A small model that answers yes/no questions on an image's attributes, trained from scratch.
Model: 8.16M parameters, 32-pixel images, encoder arch vit, encoder activation quick_gelu, encoder num experts 8, encoder patch size [4, 4], encoder width 256, fusion encoder layers 6, fusion encoder norm layernorm.
Training: muon at rate 0.0089, 17200 steps, batches of 128.
Rows from block 3 of the fusion encoder, named by matrix and row number. Rows with one number belong to one neuron. Each number is 128 + 24 x the weight over the matrix's rms, rounded and kept within 0 to 255. All counts start at 0.
# fc1: MLP up (fusion_encoder.blocks.3.mlp.fc1.weight, 512x256), inputs 0-255
# fc2: MLP down (fusion_encoder.blocks.3.mlp.fc2.weight, 256x512, transposed), outputs 0-255
fc1.263 [118 127 134 132 128 127 129 111 121 123 117 123 132 122 127 127 120 121 138 118 126 135 134 146 122 141 119 102 122 142 132 125 140 129 132 129 129 134 117 121 124 134 152 134 134 121 139 130 132 118 124 117 129 114 123 143 147 128 131 123 125 123 126 131 144 139 118 144 128 134 131 136 142 126 119 133 119 130 126 127 118 144 138 135 135 119 136 123 132 137 134 111 136 121 128 105 124 132 131 132 139 124 129 122 132 123 119 137 116 124 141 115 127 113 129 125 132 113 138 136 125 121 138 142 127 118 122 136 124 136 123 127 117 132 120 144 150 120 129 137 135 121 134 133 129 138 126 128 139 129 139 129 115 120 120 124 121 120 125 127 132 116 127 145 123 128 122 138 127 132 111 126 116 126 121 132 114 124 129 118 135 137 121 129 124 134 130 132 126 139 129 131 129 124 130 133 127 123 121 134 131 135 139 127 138 130 125 128 127 130 127 130 133 130 136 131 138 137 129 119 145 115 131 122 137 118 139 116 127 136 129 127 146 132 123 130 128 115 136 123 124 134 125 120 133 127 126 127 129 105 115 133 131 135 134 120]
fc1.264 [138 111 120 153 117 116 161  93 174 144  97 128 114 102 168 122 106  93 152 101 134 182 138 130 108  82 213 115 140 115 111 172 123 116 111 113 137  94 136 149 165 138 109 154 155 108 110 139  73 130 140 139 140 119 126 143 107 163 132 109 149 153 162 123 104 116  93 129  76 128 117 160 101 136 119 139 177 169 115  73 125  90 117 169 135 125 174 140  76 103 151 139 129 147 126 161 127 128 128 126 109 135 169 122 111 230 121 124 152 109  70 114 119 113 137 103 133 163 155 144 122 125 148 147 121 108 120 159 146 123  95 110 111 122 114 126  86 183 129 124 107 163 147 119 124 144 103 142 123 107 154 138 131 120 164 150 111  90  52 101 150 129 121 178 196 129 116 151 163 182 129  98  99 125 136 175 165 163 149 128 137 152 134  76  96 135 163 107 141 141 145 123  54 130 121  97 122 141 111 149 162  88 135 130  83 138 131  81 145 118 125 138 148  74 104 112  92 182 129 125 105  93 130  92 128 113 145 151  89 127 106  91 131 130 112 114 121 121 123  91 137 136 168 126 127 118 150 129 154  91 179 106 162 153 138 151]
fc1.265 [122 135 118 119 115 149 113 109  98 124 136 147 133 143 140 141 132 129 128 144 127 134 132 107 117 117 127 126 142 145 121 130 119 119 127 110 150 128 136 126 121 137 141 142 134  99 119 137 135 133 134 136 108 114 133 126 118 133 156 118 136 128 129 132 137 109 133 121 108 107 119 112 117 147 111 148 130 129 112 117 143 130 140 121 131 130 130 126 152 137 126 128 136 126 141 128 141 112 122 134 135 134 118 131 130 113 131 142 118 130 138 124 112 123 123 139 130 128 120 135 140 143 126 124 143 134 123 130 128 126 141 119 120 121 148 107 129 109 154 118 150 125 135 131 137 125 146 126 123 147 121 125 122 153 119 101 100 145 138 121 120 130 128 128 134 134 118 130 124 105 131 136 119 110 145 142 130 149 111 143 113 112 121 140 159 133 129 117 145 130 126 137 124 121 108 133 154 138 128 133 132 123 114 146 139 123 109 146 132 116 144 129 124 140 128 116 121 143 109 144 127 137 123 127 124 106 130 101 119 119 124 134 108 126 122 102 121 116 146 128 131 130 125 131 101 141 125 142 129 138 111  85 122 138 111 106]
fc1.266 [153 126 147 127 140 132 128  91 138 132 117 153 114 122 147 101 133 122 135 142 156 119 129 134  90 143 100 112  88 155 136 137 110 135 139 146 131 112  90 151 148 114 140  88 146 115 171 125 124 138 120 166 181 148 109 131 100 144 150 112 118 119 142 120 138 117 130 134 122 149 121 135 122 122 121 130 111 147  99 133 156  83 128 131 118 137 138 135 112 138 113 159  95 143 149 100 134 176 129 131 107 127 102 136 134 118 129  71 138 104 132 132 139  97 113 118 158  94 149 145 178 110 134 115 108 133 132 141  97 135 125 134  97 155 155 149  92 131 102  90 101 166  93 134 149  93 111 136 132 131 155 167 105 153 139 109 141 143  89 129 121  77 102 112 138 137 129 116 124 123 115  95 127 141 150 119  97 104 135 141 143 127 130 120 141 105 125 118 128 139 133 121 138 144 123 114  80 160 135 126 121 144  99 140 135 112 171 113 154 102 124 115 157 107 127 119 145 148 126 143 140 117 166 140 115 103 176 120 107 131 115 119 117 157 137 124 129 120 163 111 127 138 129 116 132 164  95 144 144 101 145 130 172 115  96 146]
fc1.267 [121 137 112 137 151 140 126 116 132 107 137 114 121 133 125 138 142 130 139 143 123 118 111 120 129 137 150 115 147 130 143 145 112 138 117 128 134 123 139 143 142 133 124 141 123 131 119 154 120 135 131 118 111 125 123 122 142 124 125 116 144 115 124 126 153 133 149 128 124 129 137 123 132 130 114 124 107 126 127 143 120 108 129 131 125 141 118 145 145 122 124 109 117 139 147 118 131 117 126 125 131 102 130 109 114 120 125 108 129 131 121 129 120 126 130 122 123 142 136 123 138 112 119 125 128 137 126 118 127 127 124 138 134 109 136 124 117 120 126 140 137 122 132 153 128 133 129 120 125 142 126 131 130 123 135 134 127 134 104 119 118 153 134 128 142 122 118 108 116 116 134 127 111 122 114 150 112 121 128 138 116 139 142 114 121 117 139 140 159 132 122 126 133 128 134 124 118 151 119 123 117 127 125 127 134 106 121 130 130 126 130 128 138 133 133 129 121 129 127 127 133 153 116 108 133 143 128 146 128 123 133 136 148 144 129 151 124 121 119 125 122 111 127 108 137 124 140 141 120 132 118 126 121 142 120 121]
fc1.268 [105 143 136 179 101 132 113 141  89 132 144 174 104  99 110 152 151 117 145 140 106 147 105 160 133 135 111 140 142 146 100 103 167 150  86 130 144 163 164 110 180 129 172 171 166 144 115 134 127 149 156  89 137 118 137 110 126 149 142 149 126 138  56 128 135 155 159 139  79 144 116 128 174 144 140 111 150 121 119 105 144 104  98 137 119 132 142 155 120 133  65 155 118  97 152 154 102 122 147  86 129 124 139 133 139 109 143 108 122 175 126 134 107  88 102 122 175 149 105 135 133  90  98 213 116 126 127 112 148  63 119  80 138 167 124 131 118  95  98 116 135  86 125 129  75 100 138 115 138 115 104 146 207 131 140 138 122 156 114 115 121 131 150  88 155 112 186  83 128 134 202  60 137 141 101 173 113 166 145  99 132 126 108 149 123 148 171 124  66 140 127 123 136 133 108 120 138 137  99 105 130 126 132 120 118 165 127 160 129 215  96  91 138  83 139  89 105 135 178 105  98 143 114 129 108 124 119  94 124 116 153 141 149 135  77 133 121 180 109 189 119 135 107 118 106 156 122 131 130 120 139 104  89 129  98 114]
fc2.263 [133 110 120 127 123 132 115 135 113 139 135 131 126 119 128 120 122 112 128 123 122 134 130 103 136 110 134 126 128 142 136 133 125 122 120 117 134 118 127 133 131 102 115 142 110 149 104 121 120 124 128 111 135 114 126 124 113 128 124 132 102 137 128 128 128 150 114 119 130 126 124 138 123 130 127 131 114 134 118 133 128 146 110 111 128 152 134 134 139 111 107 154 122 152 113 127 122 120 119 142 113 113 135 135 135 121 121 123 132 136 122 120 150 138 119 120 140 108 122 122 128 121 122 115 135 125 137 115 131 110 129 131 127 127 124 108 124 135 119 133 120 139 146 145 116 113 141 159 134 121 138 120 133 129 134 126 142 152 131 112 136 118 136 130 138 120 144 127 151 109 140 143 149 130 148 121 125 129 123 106 120 131 124 123 135 133 129 118 130 133 120 130 129 134 106 128 117 148 135 119 126 121 134 128 129 135 135 113 132 139 162 107 157 125 127 126 125 129 127 130 115 169 143 134 112 138 112 124 138 135 119 151 118 137 136 134 134 136 117 125 136 138 146 137 126 137 124 119 122 154 143 114 116 122 138 157]
fc2.264 [137 106 129 118  91 141  90 139 122 115 148 154 130 155 115 119 120 143 186 152 177 138 119 149 171 148  78 118 174 116 160 149 154 135 141 161 173  84 130 119 105 135 137  94 140 128 160 165 117 108 127 137 119 120 103 175  94 119 145 119 149 130 105 143  74 150 133 152 125 141 165 106 130  95 103 119 107 141 112 131 147 104  76 154 133 146  98  94 131 128  77 138 158 109  91 116 143 125 143 134  84 142  83 147  98  83 168  92 102  96 114 137 148 145 142  92 167 166 144 113 100 124 134 158 132 101  96 164 139 160 139 109 139 155 165 142 128  75 161 118 148 124 124 126 143 140 153 110 105 126 120 143  61 173  91 105 158 149 149 116 180 192 133 112 120 151 162 121 132 105 154 142 107 160 106 131 106 154 137 142 154 106  84 112 115 146  99 129 143 119 155 122 133 107 122 107 144 100 130 147  94 150 157  87 121  72 115 132 112 110 127 172  91 156 126 152 122 147 117 169 131 150 145 103 121 126 128 118 165 147 125 118  96 170 152 140 108 142 118 131 107 120  81 104  94 128  99 172 114 116  89 103 147 144 104  89]
fc2.265 [127 119 118 131 133 122 128 135 129 131 136 134 131 130 128 134 119 132 102 128 137 138 105 128 138 127 136 113 108 127 140 114 132 130 122 133 129 135 116 111 122 131 127 125 140 130 134 124 123 125 130 128 133 126 123 129 138 131 128 138 123 147 130 129 133 123 142 132 114 135 119 132 142 126 113 136 122 125 129 126 128 126 125 127 138 122 125 120 119 128 134 128 126 124 129 128 124 130 124 132 119 130 119 129 138 149 126 134 132 118 127 120 120 106 120 130 118 131 144 125 115 152 136 128 119 123 129 132 127 135 110 127 133 126 131 101 152 140 118 120 158 112  99 131 124 141 107 130 136 129 134 120 152 124 143 120 134 122 137 127 131 119 118 142 112 124 114 134 142 112 122 125 117 133 147 118 142 151 118 134 134 131 136 119 129 131 128 119 112 111 115 114 134 129 130 135 122 133 144 123 126 125 140 127 114 146 142 128 138 132 107 138 130 122 123 133 128 151 121 133 114 128 138 148 129 128 112 128 122 139 127 137 110 123 132 138 120 133 127 137 118 130 115 140 137 129 124 133 132 125 143 155 119 132 141 118]
fc2.266 [ 91 145 119 121  96 120 127 135 105 123 127 103 125 118 125 144  95 161 155 121 100 172  90 114 113 127 107 165 142 139 157 136 119 111 102 113 133 111 149 114 124 140 109 161 146 125 148 114 106 115 151  97 102  95 137 150  95  98 137 127 149 112 128 140 133  95 115 131 145 126 150 134 107 144  97 151 110  99 133 124 134 125 108 143 128 106 150 140 125 113 171  95  99 111 121 131 156 118  98 101 141 139 145 134 124 149 103 102 119 131 137 161 153 160 111 150 133 137 132 116 154  87 100 117 117 121 156 143 111 143 141 140 182 130 135 146 116 119 136 125 190 117 126 117 121 138  84 123 129 107 129 116 160 132 137 157 134 112 112 148 124 178 137 122 146 105 140 122 103 127 158 104 135 128 108  99 127 146 129 111 170 153 132 150 140 121 140 123 147 119 147 108 150 130 111 100 175 145 108 136 150 130  67 117 145  78 122 131 121 158 102 155 149 182 123 128 179 118  68 121 124 137 172 128 125 128 129 128 139 114 110 144 106 116 145 153 149 117 132 151 119  80 133 147 121 124 130 124 137  90 107 144  80  92 186 200]
fc2.267 [129 124 144 135 123 136 137 151 154 172 124 121 143 124 132 124 134 144  95 100 132 136 128 129 135 105 111 153 129 137 125  96 150 148 107 103 135 130 124 102 126 145 155 111 139 116 144 113 135 116 113 131 158 119 131 128  93 115 125 143 134 143 146 157 122 126 119 143 152 137 149 129 122 132 128 124 156  86 137 127 112 130 110 125 133 124 137 138 136 138 108 133 117 125 125 143 143 157 139 119 133 148 120 144 138 150 126 145 116 149 112 120 121 101 140 108 149 123  96 134 130 130 146 133 140 140 124 127 114 132 118 146 137 149 125 119 134 129 125 108 120 134 129 118 132 138 106 116 148 128 146 138 109 131 113 125 123 130 119 122 141 124 133 140 117 139 146 136 119 132 123  92 127 117 154 131 107 125 131 166 119 114  91 144 147 140  90 124 133 133 121 126 135 131 122 104 152 123 118 111 125 124 134 136 116 109 105 128 126 144 122 106 119 117 104 120 129 121  98 114 125 125 137 146 150 118 105  99 145 126 109 100 109 125 150 128 119 129 121 130 131 158 119 132 115 115 110 118 137 107 148 122 136 131 153  94]
fc2.268 [148 120 127 116 100 119 155 156  70 107 157 144 101 104 106 126  96 145 117 145 154 129 109 163 126  88 166 119 123  80 113 127 166 126 102 155 122 129 122  80 117 155  99 128 138 122 124  84  89 171 118 116 140 122 179 128 140 180 124 137 162 189 121  81 135  71 171 146 108 113 136 100 121 126 123 150 108 139 137  86 108 135 128  99 149 150 112 137 138 161 202 127 156  91 101 126 136 126 162 128 151 127 105 138 169  94 106 111 126 147 146 139 165 189 111  96 139 123 119 177 136  98 112 136 100 183 163 134 109 117 150 174 108 137 178 148  61 115  81 153 128 154 135 102  97 136 135 155 152 129 128 160 113 128 145 115 175 135 102 157 164 102 104 134 131 136 149 124 111 156 101 167 112 139 111 155  57 144 121 141 143  72 145 106  69 139 147  94 132 136 142 139  89 120 149 144 151 144 142  84 145 169 134 102 146 114 177 122 143 162  79 122 125 140 155  84  58  78  84 154 124 121 144 172 143 153 169 131 128 125 116 126  87 114 159  93 146 145  95 111 129 102 117 139 114 121 139 127 176 121  76  83 104 105  96 162]