Rows from block 2 of the fusion encoder of a small model that answers yes/no questions on an image's attributes, named by matrix and row number. Rows with one number belong to one neuron. Each number is 500 + 25 x the weight over its row's rms, rounded and kept within 0 to 999. All counts start at 0. Numbers have three digits each. After the name is the row's rms in percent of the matrix's.
After each neuron's rows are labels from the 100 texts, of 14976, where the neuron reaches its highest value: "tokens" is the input token at the peak. Only what is clearly more common there than usual is listed. The data: regions of photos with short descriptions (Visual Genome). In brackets: how many of the 100.
# fc1: MLP up (fusion_encoder.blocks.2.mlp.fc1.weight, 512x256), inputs 160-191
# fc2: MLP down (fusion_encoder.blocks.2.mlp.fc2.weight, 256x512, transposed), outputs 160-191

fc1.36 136:469546502482450485482454475473499498439506506519495482516524464525513504468576505524465524505545
fc2.36 103:509511473481519460473503491496510511567477527509494516585458478493436507482477481474531480527478
tokens: "gray" (23); "grey" (20); "made" (14); "clear" (9)

fc1.192 086:475536512518471476487484455493459510482569543481509500460462494496477489478537517505510488479485
fc2.192 103:509487494525516491502471490530502519533550494465501503496478494476493495500481517518481479464452
tokens: "tennis" (26); "baseball" (10); "elephant" (8)

fc1.66 074:489505490497530486510480518492504482467532494521516487483497532504491475564504479506546495501515
fc2.66 087:448498523514501502458508480495432509498531509521489516520552474500531519492463527483522464507519
tokens: "orange" (39); "yellow" (13); "wearing" (10)

fc1.407 045:542506507475477482506519447483500564520496504504520537492529476529470511543493496542545521504471
fc2.407 065:473511493527503494487476513493483493471526443484517468489504495473514520527509545503482475499511
tokens: "orange" (38); "sink" (24); "stove" (11); "two" (8)

fc1.58 097:529503529512503537472493485477509501511453500451499472526520487519477474468468488479480495480492
fc2.58 110:512497469478486487504497453493497484461557493497509516466470496504526477498496504526502512506482
tokens: "blue" (93)

fc1.317 081:524520534524523453508498555481479478514466496463492464504529476499486530464496494509525503513492
fc2.317 084:495459503479474477537510472491494490466476489484546513561503549525513435462528497523535534490469
tokens: "green" (40); "orange" (22); "yellow" (18); "red" (9)

fc1.347 119:526513488501512476487543467516451520467497480455493468473511506481514476493539460533467464496496
fc2.347 112:506508454497493492519495491475496516504530520520485511517524505505544480517473499507496538521476
tokens: "man" (30); "boy" (16); "skateboard" (12); "wearing" (7)

fc1.270 104:512524492493496526480502495485456528491515550465505445473534536476506504494522511512485468479476
fc2.270 100:487463532507515527484478511497502501532470532472496516541476508485491483513529487525476540487525
tokens: "orange" (79)

fc1.78 105:501499549503486486473485460486523474461517478498534481564450507496497494466498507506487509495465
fc2.78 106:498518553542444497518465467498547498517551530489551514459489521501470465443500503526458484513535
tokens: "wooden" (27); "brown" (26); "black" (22); "wood" (9)

fc1.489 087:517476477498478504449503523462535456471528512521476479498448472500508491528492493504516515525502
fc2.489 089:507537492481509521471451451503473495486528534510452510447508508483490531517513511507533481444484
tokens: "black" (52); "gray" (15); "grey" (14); "man" (10)

fc1.310 097:499500516547477506505458484559494552557478480511520459494459484503475515456502538513527502530493
fc2.310 101:526471530486482554536508500513492491501496540522521511514449508499515496569470526484515496515502
tokens: "blue" (84); "dark" (16)

fc1.29 147:448517472503501503478512460489507504542487493487572475498523544569507462509542504502520496515511
fc2.29 113:484480495460482543535513522511500470498495508553524471445470495497459540486469511450505532523497
tokens: "plane" (29); "snow" (19); "ski" (10); "skier" (8)

fc1.307 082:480502548516508473540508545495509489497517542467507506528525501528521483494487513539505466523493
fc2.307 099:516476464500481512498467471500533540519479448517513542506484454523489514527518492535496500506495
tokens: "green" (52); "gray" (11); "grey" (9); "blue" (7)

fc1.253 059:509522493508491526502521546519464520505494521515502539513521543468422485459520454509472454488484
fc2.253 095:529462486497487461471520503532458559548502499465452465465451497468557450501507500514494487505561
tokens: "man" (34); "woman" (24); "girl" (16); "boy" (8)

fc1.86 111:497494503501477521492511536509500518490537496544493495456479471502526527477504488481500472487503
fc2.86 099:487476491515512458516498498516524482529519525498505534470498540477491490471465481490533494508510
tokens: "gray" (29); "grey" (13); "tail" (11); "ear" (10)

fc1.227 087:523491516515555504555493484518508500528538484476511503455450508521496480507507538529543518494442
fc2.227 084:493507497495485505500517496462505510478501500561523541519500485461507498459470495494518431502519
tokens: "shirt" (38); "dark" (18); "black" (12); "light" (7)

fc1.25 113:500468512549483483500488476470517549473527518509491482542508484549519543493524494507484554509484
fc2.25 109:527518527487481498463524479486513492503495538492525461466470492487474495527525505514478445473510
tokens: "blue" (34); "brown" (26); "hair" (10); "pink" (9)

fc1.7 118:514489490479503501507566520495518485477489521522526522475519528501485493519437591499511490500450
fc2.7 127:470489477484469497405540523486488536518545527476480509485523477511496514500517489538455489519477
tokens: "man" (44); "player" (25); "person" (7)

fc1.169 143:499474474515479508510467494553501501534543523520507537459536467551487497518464490496497461514486
fc2.169 128:464496467494464472496507465496473501464469512503541513503502497539516545505493500496527496510553
tokens: "person" (16); "boat" (13); "cow" (10); "horse" (9)

fc1.459 045:494481485517479508498508509513463492527463520505528478540519516538477477481512531473484481487468
fc2.459 073:476503521473499506470440521509524537529526511495511529525417512541509488511472429519488537470478
tokens: "wearing" (56); "man" (36)

fc1.341 040:495472448543511477440545460511487454497502492540521485485532475486509489503499530521533514506501
fc2.341 067:512483496521527461482530514511482532482495543480518518551488517494536515518483520501522488509501
tokens: "orange" (77); "yellow" (12); "red" (8)

fc1.69 075:487489491510527501539496490522487513514529533537474495503503478533547512450490524526454489477468
fc2.69 107:508496542490471477467489510468506524497495475494558479484519467430501475503534519504502470517475
tokens: "fence" (74); "park" (8); "wooden" (8)

fc1.349 081:490495517490487498451491525499481546500487497458492541496498520488481494466500492513496506544489
fc2.349 085:492494463513591524456515560462469472508500514519474504542490504443481502491526510498507436545491
tokens: "dog" (48); "cat" (25); "stove" (11); "traffic" (7)

fc1.83 140:518467514503527483493474470484459512529478518491528510502497494518494456470518470478510525501448
fc2.83 124:531476533475463506484471491462491505505558532489481471489489505503509526499505522512496487490513
tokens: "player" (24); "bat" (20); "ball" (14); "lights" (9)

fc1.331 108:528513506480514493531476479511533465559522495513498495486516474500500457474488521466511511440514
fc2.331 102:485526510459465482483506517489491478485512500521514491496499528482483549499496494516543512493460
tokens: "man" (48); "dog" (46)

fc1.392 057:539494487500496490504508463538469473476524498530513499497515473512511502507496516502531505446501
fc2.392 075:487515549527427525478476499470527501512492466520501478540526473476511503514506530507515477528527
tokens: "fence" (81)

fc1.181 057:486501517516526533492547449521504500511485543448515476498500508485505471472492502511507507501476
fc2.181 071:519483479481495474492504529462488512514485461478489468487520505486478526551519469522506500466535
tokens: "player" (71); "skier" (18)

fc1.445 164:497497462486514506550533477494506453509470494532530479481509452460438469536510503463540491502558
fc2.445 140:491478464459525506518482435504518506524483499535565495532529519484517511503500500506511501476491
tokens: "tennis" (34); "baseball" (10); "racket" (7)

fc1.224 077:520485488504524515497488532476511479494487494479532461481493526488483524519496508496467468491528
fc2.224 083:452483508501512474491495516474441502534486506472479478503526521504542506536506523527505532459506
tokens: "black" (79); "yellow" (9)

fc1.510 096:497497517489496527560476503494487527514506490497561456503535488484492497514449464459501483491510
fc2.510 091:456531480521496460471522514545507541538471459487523467464532495497476488489546446484486539469519
tokens: "wearing" (36); "pants" (32); "pair" (14)

fc1.235 049:540482504522530509515536508484491518510497507478508472529469550500524517532525495475500499507503
fc2.235 053:491520496512500471482482490483457525503493462461513510509518476509479522470489483542441502485516
tokens: "wearing" (33); "shirt" (18); "giraffe" (7)

fc1.4 121:532472457515532478540494516512527447487536450462515492471510512465512530487503516455501487487483
fc2.4 121:503518486491455525490488465513450506518518538550455537516516510431450496475457508460480488507489
tokens: "dog" (25); "shadow" (14); "toilet" (12); "ground" (12)

fc1.462 087:506526461535497483513507490486500519520464466507494465528505486543508472464494533518544531486494
fc2.462 107:513506502491510493516482501517489443508495519465532493513502506491542504494498443459500510511502
tokens: "green" (99)

fc1.439 067:504508502504486486529484478502524527494502537495509489463480538515468508532488492491482502464531
fc2.439 093:474494529490490472474483446525516528464539502455494488490499510468514504520485509490461500490519
tokens: "shirt" (53); "jacket" (12); "glasses" (9)

fc1.143 093:492504472482506507490550484515518501554502524479498482495498463515495458476452501498467479517416
fc2.143 113:527493518513498495472540516515454557526465543484539451456490518441522489474496491542553515462534
tokens: "player" (30); "boy" (18); "person" (15); "man" (12)

fc1.264 096:479555510536517488507494499464498525494499457499524457505552517475506492567449494527516476482514
fc2.264 093:510548505527483500522462486448480516498484534517471462526499546520517492484455508534458484510503
tokens: "orange" (58); "brown" (23); "tan" (17)

fc1.55 157:513507511476494461521462485503520485472504446472480507502514487463504515494515518487491490501498
fc2.55 126:512509493494533505516510500513502475522514444504472506462487556520502477475518493504513500530500
tokens: "wooden" (26); "wood" (12); "sink" (10); "bathroom" (10)

fc1.446 099:524499510521527472509527502528508489510529507511501476520517492509508471507469499480477514515511
fc2.446 104:516476516499486491507497528479521467517501529485496511462507501496537517494544527473549490475492
tokens: "fence" (63); "wall" (12); "tile" (9)

fc1.457 137:451502517500535490538485513508483533497473460503506478480502524517514484518505488474501538505536
fc2.457 116:505492506495481486497530475502505525528506495526502481505516490549505495504520449483522536518508
tokens: "player" (27); "court" (19); "line" (13); "tennis" (10)

fc1.286 052:484507521536516514524494500466518486477533488536479480498504521531471474547494519511485531510533
fc2.286 064:496503480468499499519507511504507482499483566523490537504503523463531498476455502510530472488489
tokens: "plane" (49); "skateboard" (17); "horse" (11); "air" (10)

fc1.504 094:470513490537486460491499513491521503451489483513526475476494526537527502525488512541527518518503
fc2.504 104:477494475495497516520486498490480500466487514518453488522526489528484531524510468512549525530536
tokens: "wearing" (59); "yellow" (19); "jacket" (10)

fc1.97 046:461492518492424535494529510501491469489472517497508467522512511484510527531513500493512482511521
fc2.97 070:523507463544557500463476485475507514520512497456509485500501470476525481487503503517459516481492
tokens: "wooden" (49); "brown" (20); "tracks" (12); "wood" (11)

fc1.380 045:546502483513531520452542483474508473488489542483525482461539525460454491434533494508505499490527
fc2.380 068:488515529512506467536485522518500486521523480485456536538482538523475518508484498497491494508479
tokens: "green" (25); "red" (24); "orange" (9)

fc1.223 039:522521520474520494496527482490484518533494462462508508511512450495506519511508511503453486456525
fc2.223 057:507504503524521534533519510436463559470502477495533490496487516491537464500495526468489454532486
tokens: "dog" (39); "horse" (27); "cow" (9); "sheep" (9)

fc1.84 059:485499518471523526523478527473511480484464487500515487497487524538490504517491476489502502477492
fc2.84 088:517484484514492498495511511477464524512549475493499490503482495502558505522522511525510523509467
tokens: "wearing" (51); "shirt" (24)

fc1.311 118:525453514491527477466471506476520507504515515527513486501503484521496472487528479487505521495473
fc2.311 109:498519516513553510484499518536488523505543521503463445515501529455518488503509506519494485493484
tokens: "player" (29); "lights" (14); "giraffe" (13); "tennis" (12)

fc1.432 049:496520484521508494472480479465517488476502515435512489509478520497468515521494486473541533492519
fc2.432 056:489480483470532453503513468510484492468435479477525528560529480512511468521504529506506497537482
tokens: "green" (83); "yellow" (11)

fc1.431 051:520536533496525513510497471487521504496532485505507500507498534504494511448491508495501484485494
fc2.431 074:506489471507507444469476488475496527483457504516507495542474500459513497540502486494534536475489
tokens: "tennis" (20); "racket" (15); "frisbee" (9); "bench" (7)

fc1.240 108:500487487496521461548495482464532496570460516501474482474509475479521467517506525508512519463493
fc2.240 110:517516495512485508530532496524501480501485452488507488501492446463522486506501481516548472494503
tokens: "tennis" (21); "girl" (18); "bear" (17); "stuffed" (11)

fc1.208 085:466516525483503499508505485489530510457466514496471526500522506482527494482524494481506492496535
fc2.208 113:547504519498495516471466539484442486538499491467546525530494511497487422514541501451487505526475
tokens: "dog" (20); "stove" (18); "sink" (14); "brown" (14)

fc1.274 040:508459493538511474486537551511486487505531511455527460464521447464493506524500493509540478476516
fc2.274 062:530512504552487501516480495525509459490477516502513484537481530522538498484496527471503490463446
tokens: "person" (52); "people" (11); "woman" (8)

fc1.267 102:506555432499468510482481521488465470498523508525471496521502484482495485467487472507518509504433
fc2.267 090:475468536493570469505504502538495513507482487527489512490526487515476476460483518507489537481524
tokens: "plane" (22); "airplane" (13); "water" (13); "laptop" (11)

fc1.413 044:481478489504478466550496485528490473478480462476518519494524487529520520481503551479446480502496
fc2.413 072:507454470525512480464501536484497501460467449511460456522496517478518457477501522536545527496497
tokens: "orange" (26); "yellow" (24); "white" (17); "red" (15)

fc1.316 141:478533499505521498451508431487487501527546511468454534498505485482519490481494452504457504505503
fc2.316 118:466507476475503552485475504530482478509469536487523513516500459514486509482505519484539534519505
tokens: "man" (34); "person" (17); "white" (12)

fc1.480 060:517522483513477511485548502482501495466509498497490473484535506532478541491467477499461525461487
fc2.480 078:532519524516495493490454431488497481563551492525466534485454476503506504528461482465454503488540
tokens: "green" (37); "blue" (26); "grey" (12); "yellow" (8)

fc1.361 140:497496541491462506510474467460536513443543486493494503523498472483441502489476562497480547503508
fc2.361 116:500514527507466535525487507481535535514468475497550513492499492451421504509504573537492488508506
tokens: "blue" (91)